Weights of a small audio embedding model.
Data: trained on synthesized solo parts of chorales (CocoChorales), 39062 training examples, 53.1 epochs.
Rows from block 2, named by matrix and row number. Rows with one number belong to one channel. Each number is 200 + 40 x the weight over its row's rms, rounded and kept within 0 to 999. All counts start at 0. After the name is the row's rms in percent of the matrix's.
# filt: filter width-5 conv, dilation 4 (model.blocks.2.filt.weight, 128x128x5), inputs 52-77, a 5 kernel for each
# gate: gate width-5 conv, dilation 4 (model.blocks.2.gate.weight, 128x128x5), inputs 52-77, a 5 kernel for each
filt.60,095,216,239,244,177,148,233,173,158,192,247,214,175,187,222,199,195,195,180,243,241,224,179,178,243,257,175,191,220,168,140,184,212,143,159,179,232,260,217,249,200,242,216,175,239,270,164,211,185,160,207,189,222,208,184,219,291,194,223,231,270,262,171,188,279,292,244,166,184,272,284,201,238,211,179,235,149,172,219,159,156,213,199,206,223,221,167,217,203,158,181,182,219,213,247,245,235,223,199,212,263,202,212,189,185,211,146,182,221,133,151,252,190,201,284,310,262,157,175,266,287,281,240,222,264,288,218,203,200,187,244
filt.61,099,245,188,178,189,214,162,174,168,194,116,200,162,176,248,138,169,176,224,184,170,214,168,180,247,157,127,220,199,155,182,191,223,226,177,166,228,178,172,250,213,188,212,227,219,263,192,271,237,231,265,205,193,169,231,126,202,216,220,155,217,252,184,196,255,197,215,190,171,244,140,235,210,199,170,258,168,185,231,150,222,219,201,200,216,164,208,264,233,173,285,292,214,191,260,243,232,216,193,204,288,252,240,246,180,266,153,223,227,137,224,228,182,209,254,234,202,200,207,263,185,193,168,145,206,228,191,189,204,183,281
filt.62,098,121,158,184,165,150,235,176,150,138,210,296,225,149,197,204,252,204,135,153,213,269,189,184,129,241,205,217,173,274,141,157,170,220,191,216,217,227,232,214,200,172,224,231,115,224,222,228,221,251,258,172,165,227,183,232,200,182,205,201,255,201,160,200,105,242,263,173,228,176,260,141,203,261,170,203,137,163,162,191,175,257,229,202,252,198,145,206,227,221,213,199,206,221,213,222,194,190,230,204,264,148,191,229,192,238,117,206,209,253,151,239,190,182,97,247,241,211,191,100,257,219,204,186,180,198,120,205,235,124,193
filt.63,099,207,189,215,250,259,206,178,190,198,212,251,272,194,167,146,224,262,249,217,202,214,204,233,207,192,227,242,160,115,161,155,157,205,211,228,187,182,247,237,157,205,117,249,247,193,281,193,115,201,213,165,176,194,145,159,201,133,232,202,250,207,155,240,252,215,220,192,232,205,230,172,165,248,258,276,189,220,195,154,165,264,253,190,143,219,153,131,177,184,181,192,188,210,225,157,230,162,235,275,247,162,137,198,251,243,203,193,129,179,213,212,150,245,233,203,217,180,253,223,225,245,191,214,232,195,202,98,236,233,203
filt.64,108,255,246,232,226,168,202,228,200,234,228,139,221,173,236,255,187,241,175,250,255,198,233,208,237,185,167,175,186,214,271,235,274,250,225,206,171,153,155,145,127,249,225,273,211,182,227,225,228,196,187,269,278,256,267,258,246,214,205,214,156,231,245,212,228,142,216,197,171,242,181,224,208,197,193,90,238,252,245,224,215,91,159,130,152,193,312,222,272,205,222,204,216,238,217,178,215,177,220,192,133,278,226,235,180,179,239,175,224,188,199,212,243,213,198,176,218,240,213,216,172,169,165,176,178,189,281,203,302,225,153
filt.65,097,270,210,193,227,240,153,196,210,226,188,205,145,229,172,96,167,207,219,202,213,178,165,251,184,173,199,233,200,178,146,190,213,204,255,242,240,94,224,221,160,190,168,213,240,203,245,248,122,222,226,167,134,163,147,250,161,205,226,197,272,203,167,225,192,234,225,168,301,146,217,208,260,168,233,291,210,263,147,135,251,238,217,241,177,175,210,237,160,225,265,177,192,155,190,181,221,223,177,228,275,189,244,165,239,269,201,283,164,221,228,185,168,241,184,232,170,191,266,191,214,143,172,189,197,161,202,197,172,231,219
filt.66,100,186,202,165,214,207,229,182,214,229,218,133,182,250,200,188,166,168,234,240,162,222,188,247,242,180,155,219,156,100,223,221,206,173,214,211,229,181,254,260,214,246,110,209,226,162,195,245,180,152,167,155,211,206,203,203,252,204,218,217,200,248,174,229,295,170,261,213,236,262,166,263,239,192,236,217,134,176,147,146,160,217,262,218,178,225,211,177,159,154,155,308,274,236,207,248,289,208,195,228,180,225,205,159,175,173,191,234,146,119,196,253,176,262,267,152,232,147,237,272,158,259,198,230,208,219,224,142,154,197,154
filt.67,099,169,161,197,219,245,237,263,241,242,214,178,266,218,168,159,261,320,264,253,171,211,251,259,238,181,215,186,181,170,189,219,192,182,236,216,149,165,184,183,179,202,217,249,241,251,189,110,105,139,218,200,196,172,163,242,266,176,166,177,248,200,233,247,252,221,223,248,262,206,201,225,167,193,217,250,215,230,227,217,244,205,216,207,153,154,192,128,166,197,206,224,219,230,210,202,231,225,208,217,272,192,176,192,224,220,194,130,137,165,214,214,270,276,232,193,231,272,255,264,215,212,257,282,203,240,185,174,232,216,269
filt.68,103,163,213,209,202,262,162,202,190,159,182,174,216,163,144,104,222,225,133,148,181,211,252,156,161,171,226,161,198,219,135,153,174,147,161,199,205,270,216,203,223,168,232,187,178,199,204,174,231,203,245,164,176,180,135,214,207,258,233,180,255,175,235,183,192,251,224,232,175,169,235,209,212,256,231,311,219,150,219,186,221,228,209,225,226,179,217,173,198,203,180,187,209,172,251,244,200,243,244,239,321,214,199,192,232,238,190,149,226,253,224,186,254,167,160,224,192,234,185,158,222,222,286,247,251,268,177,200,227,205,239
filt.69,098,202,262,244,250,314,172,214,193,178,128,234,251,186,243,167,182,210,198,157,126,189,232,160,218,94,228,171,233,178,230,159,264,220,225,197,220,302,176,316,232,177,218,224,211,176,180,154,193,238,236,158,218,185,226,202,199,159,210,191,203,209,209,159,204,130,211,239,145,201,134,197,158,227,168,230,243,144,206,151,232,219,184,159,186,180,201,214,222,211,245,214,189,190,215,213,182,180,220,189,210,183,178,217,214,237,170,124,233,141,298,227,206,175,220,110,189,228,196,179,84,170,151,171,164,159,197,169,232,216,219
filt.70,100,124,214,165,163,151,178,178,188,212,226,280,202,202,185,207,242,233,224,201,249,247,205,256,224,205,238,231,165,216,262,159,131,146,205,104,246,201,164,163,140,178,228,252,234,206,168,208,213,189,169,178,146,184,183,201,120,184,222,231,210,188,203,284,230,180,220,230,269,249,212,109,201,192,181,163,216,240,217,230,234,274,229,209,221,197,217,186,187,212,205,186,220,224,209,173,140,232,242,224,171,169,209,214,185,111,152,207,158,186,191,204,222,262,213,212,210,228,285,235,215,182,242,274,235,252,140,239,236,239,209
filt.71,098,272,249,299,214,263,184,198,181,176,188,130,204,188,250,210,167,191,207,234,237,136,214,201,246,193,214,177,194,164,251,208,184,201,171,140,177,242,203,213,223,229,200,237,209,210,152,94,175,158,93,130,200,188,175,161,242,233,144,198,188,174,239,209,252,206,140,238,216,239,212,275,228,217,186,198,232,185,220,218,217,187,202,198,235,239,234,167,208,213,196,266,300,300,232,292,266,228,229,184,166,210,173,186,150,120,257,107,155,89,150,166,233,256,260,207,183,240,239,262,212,197,157,180,147,245,247,185,237,163,180
filt.72,095,143,234,208,237,182,258,262,218,205,220,262,180,214,221,234,254,226,177,229,250,306,259,196,216,255,167,167,216,204,160,197,217,187,227,200,215,188,211,203,195,158,277,195,211,234,153,186,202,194,166,163,191,211,172,217,175,201,205,150,207,269,261,188,185,259,299,248,195,179,246,163,202,189,172,215,209,195,246,221,235,258,178,211,169,172,133,175,194,192,200,262,261,195,231,156,175,211,203,212,223,133,220,217,182,191,123,198,202,177,134,213,238,164,217,249,253,290,196,208,261,258,243,216,213,233,120,278,190,197,224
filt.73,101,205,136,225,187,203,182,166,279,181,181,165,161,207,130,234,200,228,215,142,206,169,201,273,116,186,182,168,86,225,197,215,165,278,228,210,228,194,183,125,174,253,205,240,206,177,234,255,230,277,245,244,251,278,253,279,159,189,181,172,182,194,206,259,147,182,165,227,194,135,182,210,198,161,215,165,224,226,165,206,235,153,174,156,139,164,234,198,171,241,215,150,209,181,148,161,216,224,192,223,171,225,237,224,250,232,190,188,167,281,210,198,229,239,133,163,198,230,238,138,197,204,216,178,210,167,225,189,220,268,196
filt.74,100,202,231,265,220,199,130,168,234,185,259,189,163,123,188,218,126,157,174,195,245,135,200,198,168,246,251,157,139,249,142,160,225,268,167,231,220,219,200,153,192,125,228,252,139,230,235,248,225,241,214,214,219,213,200,255,199,193,267,195,195,159,211,239,167,241,207,210,182,201,217,190,237,281,210,188,158,162,144,214,133,251,180,154,219,161,201,256,236,204,167,193,234,196,214,237,154,243,270,186,194,192,301,283,198,205,235,205,231,239,191,124,203,203,177,243,128,183,210,166,247,184,157,188,169,183,152,230,278,157,198
filt.75,101,236,240,222,207,241,179,178,151,224,178,167,267,158,233,188,156,145,159,202,173,156,191,162,230,170,220,257,181,189,218,177,154,184,129,143,199,277,236,233,219,145,110,171,214,221,295,173,167,162,171,168,186,104,119,183,259,197,159,191,207,166,179,219,251,194,198,230,182,289,199,232,147,238,182,223,197,157,215,162,179,291,286,208,262,197,204,135,205,117,213,249,266,290,247,243,219,151,218,195,233,185,92,199,130,150,248,176,219,163,199,169,167,173,243,202,189,171,194,271,199,201,212,220,272,269,194,108,216,223,240
filt.76,100,202,239,239,185,259,205,198,253,323,238,226,194,158,185,186,215,218,242,255,231,211,172,263,278,237,195,206,80,162,178,245,204,251,249,239,155,185,184,135,165,162,214,275,199,251,239,190,141,228,164,228,168,221,221,161,244,184,266,231,226,206,171,310,231,214,208,141,260,210,204,183,189,219,188,223,236,214,213,204,227,195,170,159,210,160,198,182,170,159,202,210,191,172,209,193,183,193,252,219,233,193,203,220,181,228,219,208,167,206,178,194,174,279,222,229,220,169,290,263,220,178,198,281,282,214,164,177,248,169,228
filt.77,110,180,193,214,212,231,208,210,226,213,197,224,195,244,252,162,223,210,238,231,211,239,207,234,190,205,180,214,229,241,176,180,212,232,201,250,206,188,157,138,130,257,233,201,223,286,192,210,188,234,254,241,245,181,200,211,204,199,213,209,193,235,202,201,166,216,202,171,197,149,147,152,159,143,155,204,228,276,274,285,280,171,189,196,154,103,262,264,214,216,278,153,131,175,141,168,168,159,159,160,202,208,233,193,214,303,141,213,188,243,249,244,211,185,170,207,248,207,212,206,237,142,143,166,176,157,234,225,181,231,284
filt.78,098,150,166,167,133,225,151,175,213,241,155,170,276,172,164,207,211,197,214,198,167,176,232,209,269,156,253,210,182,181,285,162,169,199,202,159,169,233,160,143,178,157,183,227,196,174,264,223,289,248,246,236,246,216,261,249,157,186,174,225,136,172,202,196,271,146,200,225,172,270,128,165,137,203,212,134,204,193,162,189,229,249,244,187,210,222,241,153,242,173,245,168,148,192,160,109,180,158,249,230,172,232,164,261,250,190,219,127,229,190,206,199,211,229,252,156,162,207,158,237,145,194,216,220,233,230,166,128,229,185,193
filt.79,100,216,178,212,275,264,176,209,266,239,146,205,253,246,229,155,219,288,280,177,153,200,237,288,245,159,205,206,151,152,203,227,176,211,210,183,140,171,185,202,172,203,175,263,248,178,206,190,213,260,242,219,213,180,182,158,155,143,192,163,138,206,213,286,246,214,221,201,275,212,198,192,165,185,150,225,309,260,227,212,282,194,242,191,207,187,242,178,146,185,183,171,182,237,221,247,167,153,217,204,223,211,168,184,217,237,190,187,157,199,272,217,225,298,202,172,196,231,276,226,158,190,202,259,230,242,223,171,224,242,252
filt.80,096,198,169,164,218,200,206,229,194,269,197,168,179,269,260,142,167,236,232,256,226,178,166,230,263,169,220,245,168,149,176,211,268,185,249,266,165,169,224,194,212,163,157,205,214,227,222,159,169,134,229,144,249,203,193,159,227,253,223,190,184,157,104,204,231,181,176,141,222,192,145,232,265,166,169,263,202,280,226,195,232,218,184,215,203,157,164,208,171,120,219,166,167,207,191,162,193,196,162,177,230,214,188,145,190,236,223,226,143,140,228,156,134,221,218,186,161,170,234,257,204,173,139,183,228,155,155,159,158,173,210
filt.81,096,212,247,217,220,229,155,154,153,164,207,211,135,151,153,157,181,155,144,220,213,187,108,130,169,187,190,217,175,221,200,178,241,236,198,206,252,188,222,229,194,176,201,152,201,183,243,260,226,198,239,179,198,168,181,154,150,173,169,181,189,188,143,186,176,198,205,103,158,185,181,205,296,287,263,234,190,251,217,202,192,234,183,203,234,222,173,268,223,244,197,218,217,184,195,188,192,242,218,246,216,187,236,239,213,208,207,306,223,240,264,175,139,134,185,203,163,159,148,193,204,166,169,166,192,177,140,240,181,192,180
filt.82,102,148,252,167,165,168,161,85,146,203,168,253,139,176,171,220,132,166,141,189,163,209,101,169,209,190,245,303,200,204,234,113,88,124,221,171,272,203,223,171,235,177,131,194,205,164,137,235,188,151,243,144,181,203,223,190,157,210,264,240,180,181,103,184,208,156,213,187,188,218,152,133,222,211,216,151,124,212,164,196,168,280,240,200,179,224,177,194,184,216,215,214,159,201,175,215,145,204,172,215,178,148,208,159,196,183,122,236,184,198,220,187,127,167,211,163,171,104,174,222,159,240,219,183,185,177,174,181,202,216,178
filt.83,106,185,196,195,224,139,224,240,256,212,223,170,225,187,203,217,236,249,244,201,255,201,216,199,170,211,153,186,154,237,244,207,251,284,200,184,94,118,153,178,116,260,203,259,206,177,235,211,175,210,178,279,294,286,272,277,191,168,221,158,153,227,200,219,154,175,199,201,185,161,180,225,166,249,175,157,276,270,254,255,280,123,119,144,175,141,243,198,204,256,216,208,190,181,158,175,235,157,243,152,132,258,175,230,205,173,224,181,184,194,211,266,208,229,197,187,226,237,242,169,188,173,142,210,171,160,278,205,271,214,163
filt.84,103,239,188,180,278,204,185,199,264,231,189,218,188,242,202,164,177,216,267,191,178,192,196,283,216,198,233,256,162,200,179,203,117,218,199,159,279,227,241,250,239,166,116,201,194,214,133,161,191,155,179,206,164,149,137,109,176,212,233,178,213,182,179,246,194,234,204,249,283,201,232,196,197,201,206,252,167,171,128,133,120,290,283,265,232,206,180,155,116,137,161,198,193,220,212,232,211,184,239,222,230,156,156,182,169,194,175,192,146,196,204,182,205,250,201,233,196,180,263,233,207,214,229,276,260,261,167,152,149,191,222
filt.85,093,219,190,220,212,255,230,282,193,238,204,229,201,148,265,243,241,209,236,197,224,269,248,178,246,180,182,140,208,237,233,180,232,181,189,211,196,161,160,240,218,191,247,209,131,198,162,206,201,202,161,194,179,174,230,195,222,251,212,237,204,229,250,184,181,156,250,244,180,258,165,157,208,264,129,172,175,154,194,139,180,249,171,203,272,181,131,156,217,140,203,221,231,268,234,189,170,209,257,105,154,171,217,231,109,175,160,195,209,107,202,228,238,204,175,189,204,256,199,198,185,166,164,202,176,140,170,221,205,99,165
filt.86,098,238,222,146,242,257,214,195,182,170,289,204,138,271,148,165,209,172,170,241,177,200,164,216,169,256,189,207,214,197,118,267,199,217,208,262,254,165,213,184,188,226,183,183,171,242,156,247,223,185,235,205,194,185,212,170,197,225,173,197,288,178,172,177,148,277,140,149,184,118,247,207,247,141,271,232,136,240,173,250,160,167,178,232,183,167,193,224,211,210,187,178,173,143,172,221,203,222,139,240,224,206,239,193,265,244,197,265,222,225,192,178,152,156,166,245,210,194,183,143,249,169,188,164,180,190,211,226,158,189,233
gate.60,100,185,257,191,208,203,227,179,146,131,98,226,190,171,200,275,233,166,156,115,110,226,186,170,114,176,206,201,191,265,305,235,211,230,182,141,158,203,227,182,225,219,218,196,159,61,213,231,215,275,229,184,190,247,221,231,242,212,239,188,168,203,185,196,122,147,196,163,183,155,204,208,150,232,176,100,217,197,171,225,232,198,138,165,228,262,237,239,237,239,183,253,195,225,232,210,203,168,216,190,98,234,214,219,184,131,211,244,181,277,218,201,187,197,130,105,208,180,198,109,113,178,178,174,170,170,199,230,206,198,120
gate.61,097,218,274,184,226,226,249,128,190,214,158,249,164,169,186,188,185,157,184,140,148,224,122,194,176,179,191,216,192,243,244,295,239,206,211,195,210,218,220,244,241,201,214,143,168,175,220,266,251,234,226,281,232,182,216,204,231,138,214,217,188,204,128,174,133,137,212,98,201,151,183,144,227,202,201,203,133,196,155,133,161,192,176,188,174,196,181,270,179,197,237,203,209,242,188,198,172,245,188,203,187,196,270,229,209,213,169,311,199,243,233,176,142,155,114,152,204,123,126,131,147,143,187,179,148,177,156,209,144,188,198
gate.62,102,221,230,250,244,250,220,236,231,220,194,154,254,241,235,210,212,221,196,206,190,174,254,191,211,207,230,157,238,191,194,160,214,202,230,169,175,219,226,202,202,105,184,169,161,222,242,166,138,186,183,247,221,79,189,127,256,200,159,181,173,154,251,149,194,233,225,296,175,199,227,240,178,188,207,196,228,158,131,165,222,243,239,237,220,223,148,122,144,149,166,240,258,249,270,258,260,207,155,234,221,188,150,139,185,148,268,160,200,210,209,132,236,157,179,215,165,239,163,191,229,251,217,197,198,203,160,164,163,157,243
gate.63,099,188,141,174,170,217,221,164,186,208,302,200,210,162,173,211,159,167,206,262,286,228,188,187,187,300,184,250,229,261,155,204,215,223,218,196,235,228,182,97,191,255,155,203,182,243,243,235,224,194,141,223,245,223,195,217,174,155,168,141,217,232,170,163,165,271,228,187,136,177,265,180,141,197,163,166,164,170,207,282,156,210,259,190,206,191,216,230,276,259,190,152,159,174,168,150,213,126,195,132,219,192,178,252,205,190,178,207,248,244,104,229,161,178,197,300,225,149,166,193,284,225,171,164,153,225,230,140,210,197,205
gate.64,104,237,235,216,249,287,200,161,186,192,227,230,237,174,216,144,203,204,177,213,163,193,212,171,197,207,260,197,232,174,127,158,211,146,153,220,255,329,253,248,280,164,171,196,154,244,181,177,192,173,178,175,186,173,208,143,195,158,244,163,231,148,209,178,210,249,175,215,192,237,217,183,179,233,175,262,167,117,151,145,98,256,251,196,233,200,169,160,218,136,162,192,251,232,184,216,183,214,220,197,318,157,161,198,139,219,221,144,205,159,207,170,199,205,193,224,181,192,179,193,211,210,179,224,213,268,161,116,230,135,230
gate.65,099,230,256,214,198,178,167,129,190,267,191,182,187,142,252,197,174,154,220,203,190,145,184,227,261,178,230,137,180,199,255,193,231,203,200,210,157,207,121,208,182,141,257,217,220,232,251,255,194,193,186,218,255,204,240,179,145,179,250,212,164,159,228,269,239,177,169,165,268,276,203,212,219,245,138,182,240,208,267,190,196,197,147,181,198,204,242,276,229,131,226,287,255,243,238,201,171,237,253,192,196,209,258,241,158,212,232,205,212,169,232,146,238,238,220,203,137,206,233,261,193,183,177,195,238,215,189,271,253,207,240
gate.66,098,216,215,200,206,186,242,213,189,230,224,273,238,126,175,237,223,223,212,190,233,258,261,164,250,229,188,158,191,136,228,211,211,220,221,182,249,225,141,204,186,189,205,195,200,156,145,195,234,209,187,209,159,162,205,159,206,221,278,274,237,209,229,160,269,196,258,183,133,275,256,159,238,241,217,159,144,153,246,147,224,239,180,152,205,211,140,150,203,154,143,216,206,190,213,179,161,282,240,267,154,137,220,240,210,164,158,192,302,190,182,219,212,159,249,196,246,220,164,226,234,226,230,181,237,192,153,163,234,209,137
gate.67,100,219,196,102,203,176,169,182,226,227,193,177,150,189,221,221,187,208,212,221,206,139,198,223,207,193,278,160,221,235,237,255,274,207,267,226,215,202,143,238,233,142,283,163,218,214,216,203,236,144,166,230,208,209,241,241,127,190,234,193,137,107,243,194,176,184,119,178,205,202,203,180,218,181,183,146,203,190,218,171,161,201,142,241,179,183,289,279,203,214,229,242,226,186,197,231,155,228,169,159,155,231,237,203,177,183,241,204,199,168,149,106,240,161,186,208,113,225,200,227,213,103,160,207,175,211,134,266,183,179,184
gate.68,101,283,274,278,152,232,181,210,111,150,174,179,190,136,108,197,196,185,120,127,155,162,214,165,130,194,268,168,187,254,211,129,212,185,208,222,234,288,222,198,238,182,242,233,173,155,230,178,294,302,261,198,207,171,193,247,168,214,186,215,160,169,220,210,155,182,174,199,181,194,250,177,204,255,274,171,172,127,157,176,133,217,161,150,225,236,213,174,268,283,214,157,170,227,180,178,205,248,275,219,185,182,244,248,264,198,217,182,255,292,204,200,216,191,143,179,164,225,194,131,162,267,248,203,168,155,189,228,266,205,148
gate.69,102,219,180,187,195,150,239,268,228,184,171,147,229,193,125,223,198,244,202,165,168,221,250,212,176,195,153,187,138,183,187,270,286,295,264,194,178,147,220,138,198,256,229,300,190,187,234,192,226,264,206,234,212,248,247,220,216,212,218,229,202,215,219,236,205,211,194,196,185,160,172,236,189,190,256,190,180,181,167,238,254,151,126,102,152,169,277,233,249,265,199,165,166,115,156,104,209,178,216,273,167,259,234,275,279,186,233,205,195,287,214,207,203,230,195,183,216,241,256,165,178,133,129,160,193,141,285,209,264,241,205
gate.70,099,120,207,202,157,175,246,228,243,260,251,212,194,119,170,246,248,237,216,239,250,233,229,215,211,238,177,200,130,198,176,225,223,273,279,234,183,140,123,144,194,247,231,254,207,253,204,196,226,186,169,221,189,216,222,259,255,229,275,289,261,213,191,232,185,205,231,175,189,194,191,212,190,305,246,211,159,217,219,211,215,199,188,107,146,165,212,219,220,205,188,197,178,164,189,166,186,190,279,202,178,205,238,314,241,193,169,214,254,240,154,244,216,205,192,252,239,185,216,190,245,223,213,212,235,163,231,211,293,212,223
gate.71,095,181,148,167,188,179,201,248,211,219,182,134,206,217,174,185,239,205,233,209,228,182,280,217,204,183,209,163,242,182,256,243,180,175,270,166,148,238,257,237,215,217,204,196,256,170,183,197,195,191,160,231,226,238,239,150,240,261,180,226,177,166,282,177,188,161,150,328,184,169,178,240,214,161,236,178,235,152,164,165,197,165,228,222,141,222,257,160,192,227,224,149,197,213,206,143,239,185,200,188,146,246,156,154,199,193,221,139,140,192,220,164,254,203,201,163,179,288,226,237,173,170,167,224,140,161,240,190,154,283,167
gate.72,103,214,211,205,199,215,204,185,222,222,229,182,124,214,203,143,221,208,243,250,282,221,171,263,217,233,147,219,146,170,161,249,264,254,233,264,208,147,226,166,122,291,212,241,254,235,172,262,232,195,187,249,237,238,223,235,174,162,155,166,223,257,187,247,225,213,189,147,195,161,197,225,247,186,170,222,223,267,198,231,258,113,162,161,127,108,249,320,248,254,244,211,218,235,223,170,250,233,179,164,207,222,274,218,226,246,173,277,190,220,216,211,169,219,208,207,231,176,214,225,232,192,142,127,156,153,289,244,218,259,240
gate.73,102,218,288,236,230,225,253,245,244,263,234,209,212,191,287,214,235,247,234,272,238,221,232,222,216,222,141,160,202,222,187,272,303,273,330,292,197,187,190,225,182,213,253,258,178,248,194,122,156,178,165,266,186,195,186,204,149,157,174,82,123,239,219,212,158,194,226,227,227,180,211,204,232,219,137,189,205,195,172,216,170,195,146,179,175,161,201,229,247,199,220,204,200,193,162,133,214,179,213,117,163,198,229,223,164,238,176,168,179,199,192,237,217,235,160,182,249,253,227,220,224,183,144,180,120,161,190,226,220,134,230
gate.74,100,147,184,157,128,136,192,153,148,193,221,157,128,180,195,208,206,109,161,238,249,206,92,190,195,227,167,236,226,198,146,262,239,210,240,253,193,183,207,211,189,259,155,178,225,277,279,278,260,181,243,217,248,245,188,241,236,207,184,210,216,227,122,187,190,243,164,90,215,157,184,257,258,202,193,203,200,227,211,213,183,155,196,203,152,173,279,264,257,238,248,153,138,195,145,201,229,214,204,166,207,277,254,211,230,217,196,344,206,173,163,211,79,165,219,236,223,106,157,212,252,149,135,157,151,165,240,197,165,190,220
gate.75,099,219,146,135,230,248,195,194,214,235,161,198,208,244,200,130,194,161,200,176,118,191,199,222,244,125,179,218,199,140,191,193,183,166,212,198,234,212,233,259,239,217,131,156,212,164,162,208,224,180,224,153,204,191,131,121,205,187,205,227,192,188,198,234,270,158,193,253,291,251,144,232,171,169,194,248,162,175,182,83,167,217,247,263,195,201,185,159,152,127,183,178,218,226,264,212,235,165,183,237,254,186,176,171,207,227,172,200,160,177,250,231,176,206,235,115,186,183,235,212,104,216,176,182,294,218,191,150,136,183,200
gate.76,096,182,221,145,122,205,222,255,153,194,174,232,142,209,203,186,239,184,179,148,168,212,234,133,190,141,183,170,290,242,262,181,226,132,213,207,190,196,208,203,198,211,267,181,182,158,180,157,182,220,270,234,209,249,241,213,181,261,184,236,184,210,260,100,165,129,176,246,132,189,131,191,284,208,207,191,205,209,215,201,225,158,160,222,224,205,183,221,216,211,250,192,211,147,215,190,176,269,174,195,200,197,262,188,214,234,220,183,230,227,268,216,252,152,155,137,219,225,151,154,152,182,262,221,178,195,213,290,173,194,168
gate.77,101,232,225,225,234,226,137,191,257,259,214,191,164,201,190,260,138,188,220,191,182,124,204,252,210,226,251,151,123,222,181,184,216,244,229,194,239,167,208,196,269,110,172,197,172,171,224,234,208,266,191,153,179,172,183,212,164,206,221,249,199,150,240,249,201,215,138,242,247,229,217,185,229,207,211,187,236,178,155,179,135,250,218,224,220,209,222,193,147,174,144,184,231,182,203,224,159,232,209,198,185,206,208,160,157,119,239,232,201,254,170,116,223,221,182,197,86,203,241,225,197,126,186,206,214,183,156,202,180,210,166
gate.78,098,223,193,198,172,192,221,227,242,219,192,247,172,140,252,162,254,259,210,200,210,234,238,171,261,208,203,136,196,221,191,173,213,248,131,174,207,203,179,232,224,146,303,193,170,214,181,181,241,229,258,189,183,198,187,173,211,206,261,170,219,211,247,201,216,192,260,207,203,248,181,181,256,280,160,257,181,172,229,184,209,214,124,178,248,193,146,224,201,144,218,142,175,149,217,177,148,233,269,189,270,131,218,209,145,260,172,194,274,145,228,202,272,180,215,198,214,254,206,209,197,170,190,196,196,194,137,282,233,145,224
gate.79,100,240,193,122,191,149,185,235,178,195,186,202,168,159,260,211,263,225,180,204,232,188,258,184,226,233,217,97,218,221,224,189,271,156,192,202,224,208,149,268,229,196,268,177,125,219,154,166,296,141,189,119,183,208,192,171,165,225,265,146,204,148,287,195,188,207,138,235,191,240,219,212,238,222,121,201,180,164,207,194,185,216,151,225,271,232,192,197,213,124,200,173,205,147,193,191,140,267,209,107,153,184,244,184,109,177,190,175,243,140,178,171,279,188,167,214,167,237,167,212,216,179,227,200,173,176,181,256,205,83,201
gate.80,101,251,258,247,155,206,160,182,153,182,212,249,190,158,209,217,174,114,74,203,176,186,196,132,176,210,211,183,202,258,166,144,153,208,164,238,260,264,221,164,202,189,233,177,121,213,95,225,284,201,202,147,159,203,168,208,220,242,289,213,277,181,222,176,153,234,203,202,209,200,262,159,216,251,210,209,182,118,152,218,157,209,176,203,241,200,180,176,221,203,190,182,176,247,240,174,149,226,236,161,242,146,220,250,199,231,182,225,283,245,184,196,196,119,153,201,167,194,163,159,228,202,202,164,192,210,185,256,233,164,218
gate.81,099,212,203,216,175,117,152,143,161,207,237,144,263,154,236,273,125,191,176,233,236,130,176,174,172,267,269,230,179,242,166,173,172,193,151,156,194,207,206,161,209,115,189,225,159,242,206,160,241,211,133,208,178,225,210,206,226,141,252,182,182,158,174,199,153,252,204,153,205,165,264,216,155,238,164,154,247,194,174,254,148,242,193,142,202,193,210,206,227,168,145,167,171,189,154,197,195,177,228,153,192,208,176,221,141,167,243,185,198,231,128,115,169,220,172,275,126,162,201,173,243,259,221,220,271,281,179,161,238,166,199
gate.82,096,165,228,234,177,175,161,174,217,231,229,175,205,137,205,245,177,196,216,205,219,176,185,213,235,234,218,233,128,154,182,205,238,245,196,221,167,222,175,188,200,172,189,302,183,238,243,196,244,230,174,208,169,177,227,202,202,216,292,248,171,190,170,257,258,243,197,140,177,265,234,209,185,270,203,140,223,243,182,240,162,233,217,143,187,194,262,236,289,167,213,186,178,244,238,202,213,157,267,211,157,220,232,303,202,203,235,204,232,172,160,168,161,265,224,250,172,170,229,239,230,135,137,177,214,170,218,174,316,207,199
gate.83,096,157,154,156,194,162,244,223,249,267,241,204,155,281,182,119,200,177,223,240,198,234,224,263,228,185,170,199,191,198,177,190,199,258,224,252,199,130,237,161,210,228,232,166,233,239,185,188,149,223,229,234,236,223,168,214,215,265,178,224,206,236,216,217,190,178,262,262,237,204,163,192,238,142,205,246,102,159,161,156,143,223,196,220,189,155,169,236,163,176,245,263,298,234,237,252,235,259,140,212,255,179,206,163,189,233,163,196,134,209,242,225,217,186,211,186,226,199,218,232,200,264,237,181,207,221,229,259,126,224,253
gate.84,100,230,255,264,249,267,237,314,248,229,173,138,223,226,214,185,279,283,253,221,194,244,279,235,225,149,156,173,210,206,223,246,245,247,216,205,196,215,206,301,196,233,238,221,236,219,172,103,162,147,208,189,197,196,219,179,218,218,175,171,217,236,237,173,173,140,226,253,203,199,100,241,197,162,174,222,140,181,150,113,211,191,170,180,185,145,240,158,186,192,251,230,219,236,244,193,258,167,184,206,222,225,155,179,180,217,190,136,171,154,267,248,227,194,189,153,224,304,233,235,168,206,195,183,238,171,209,191,191,195,222
gate.85,101,223,242,255,206,148,164,161,199,202,180,202,205,130,181,166,155,189,180,158,178,156,201,220,182,208,260,201,132,244,202,181,195,234,214,170,210,210,232,172,235,149,225,285,182,231,217,157,224,268,262,260,213,244,186,243,163,126,203,177,197,144,171,246,166,210,187,170,185,121,198,161,141,238,157,171,268,201,182,189,166,201,157,113,187,213,253,246,272,287,254,144,180,187,120,154,130,148,263,168,223,218,207,312,250,260,238,208,206,283,198,107,188,251,125,237,135,189,223,151,223,159,157,204,135,192,169,199,283,194,217
gate.86,103,215,191,230,205,187,136,159,206,185,169,170,172,162,164,198,119,140,179,145,173,94,168,179,214,198,285,217,202,179,260,196,216,226,169,170,233,216,249,231,171,137,158,184,199,179,262,206,224,207,255,155,215,222,221,239,197,237,244,206,257,87,202,183,254,200,128,219,191,269,255,245,225,208,213,208,192,184,190,139,201,214,193,189,206,226,232,195,216,211,204,204,207,172,163,202,205,187,215,278,181,212,203,213,187,176,308,212,208,179,223,78,187,171,250,192,68,177,187,208,211,172,170,175,241,172,168,180,176,228,218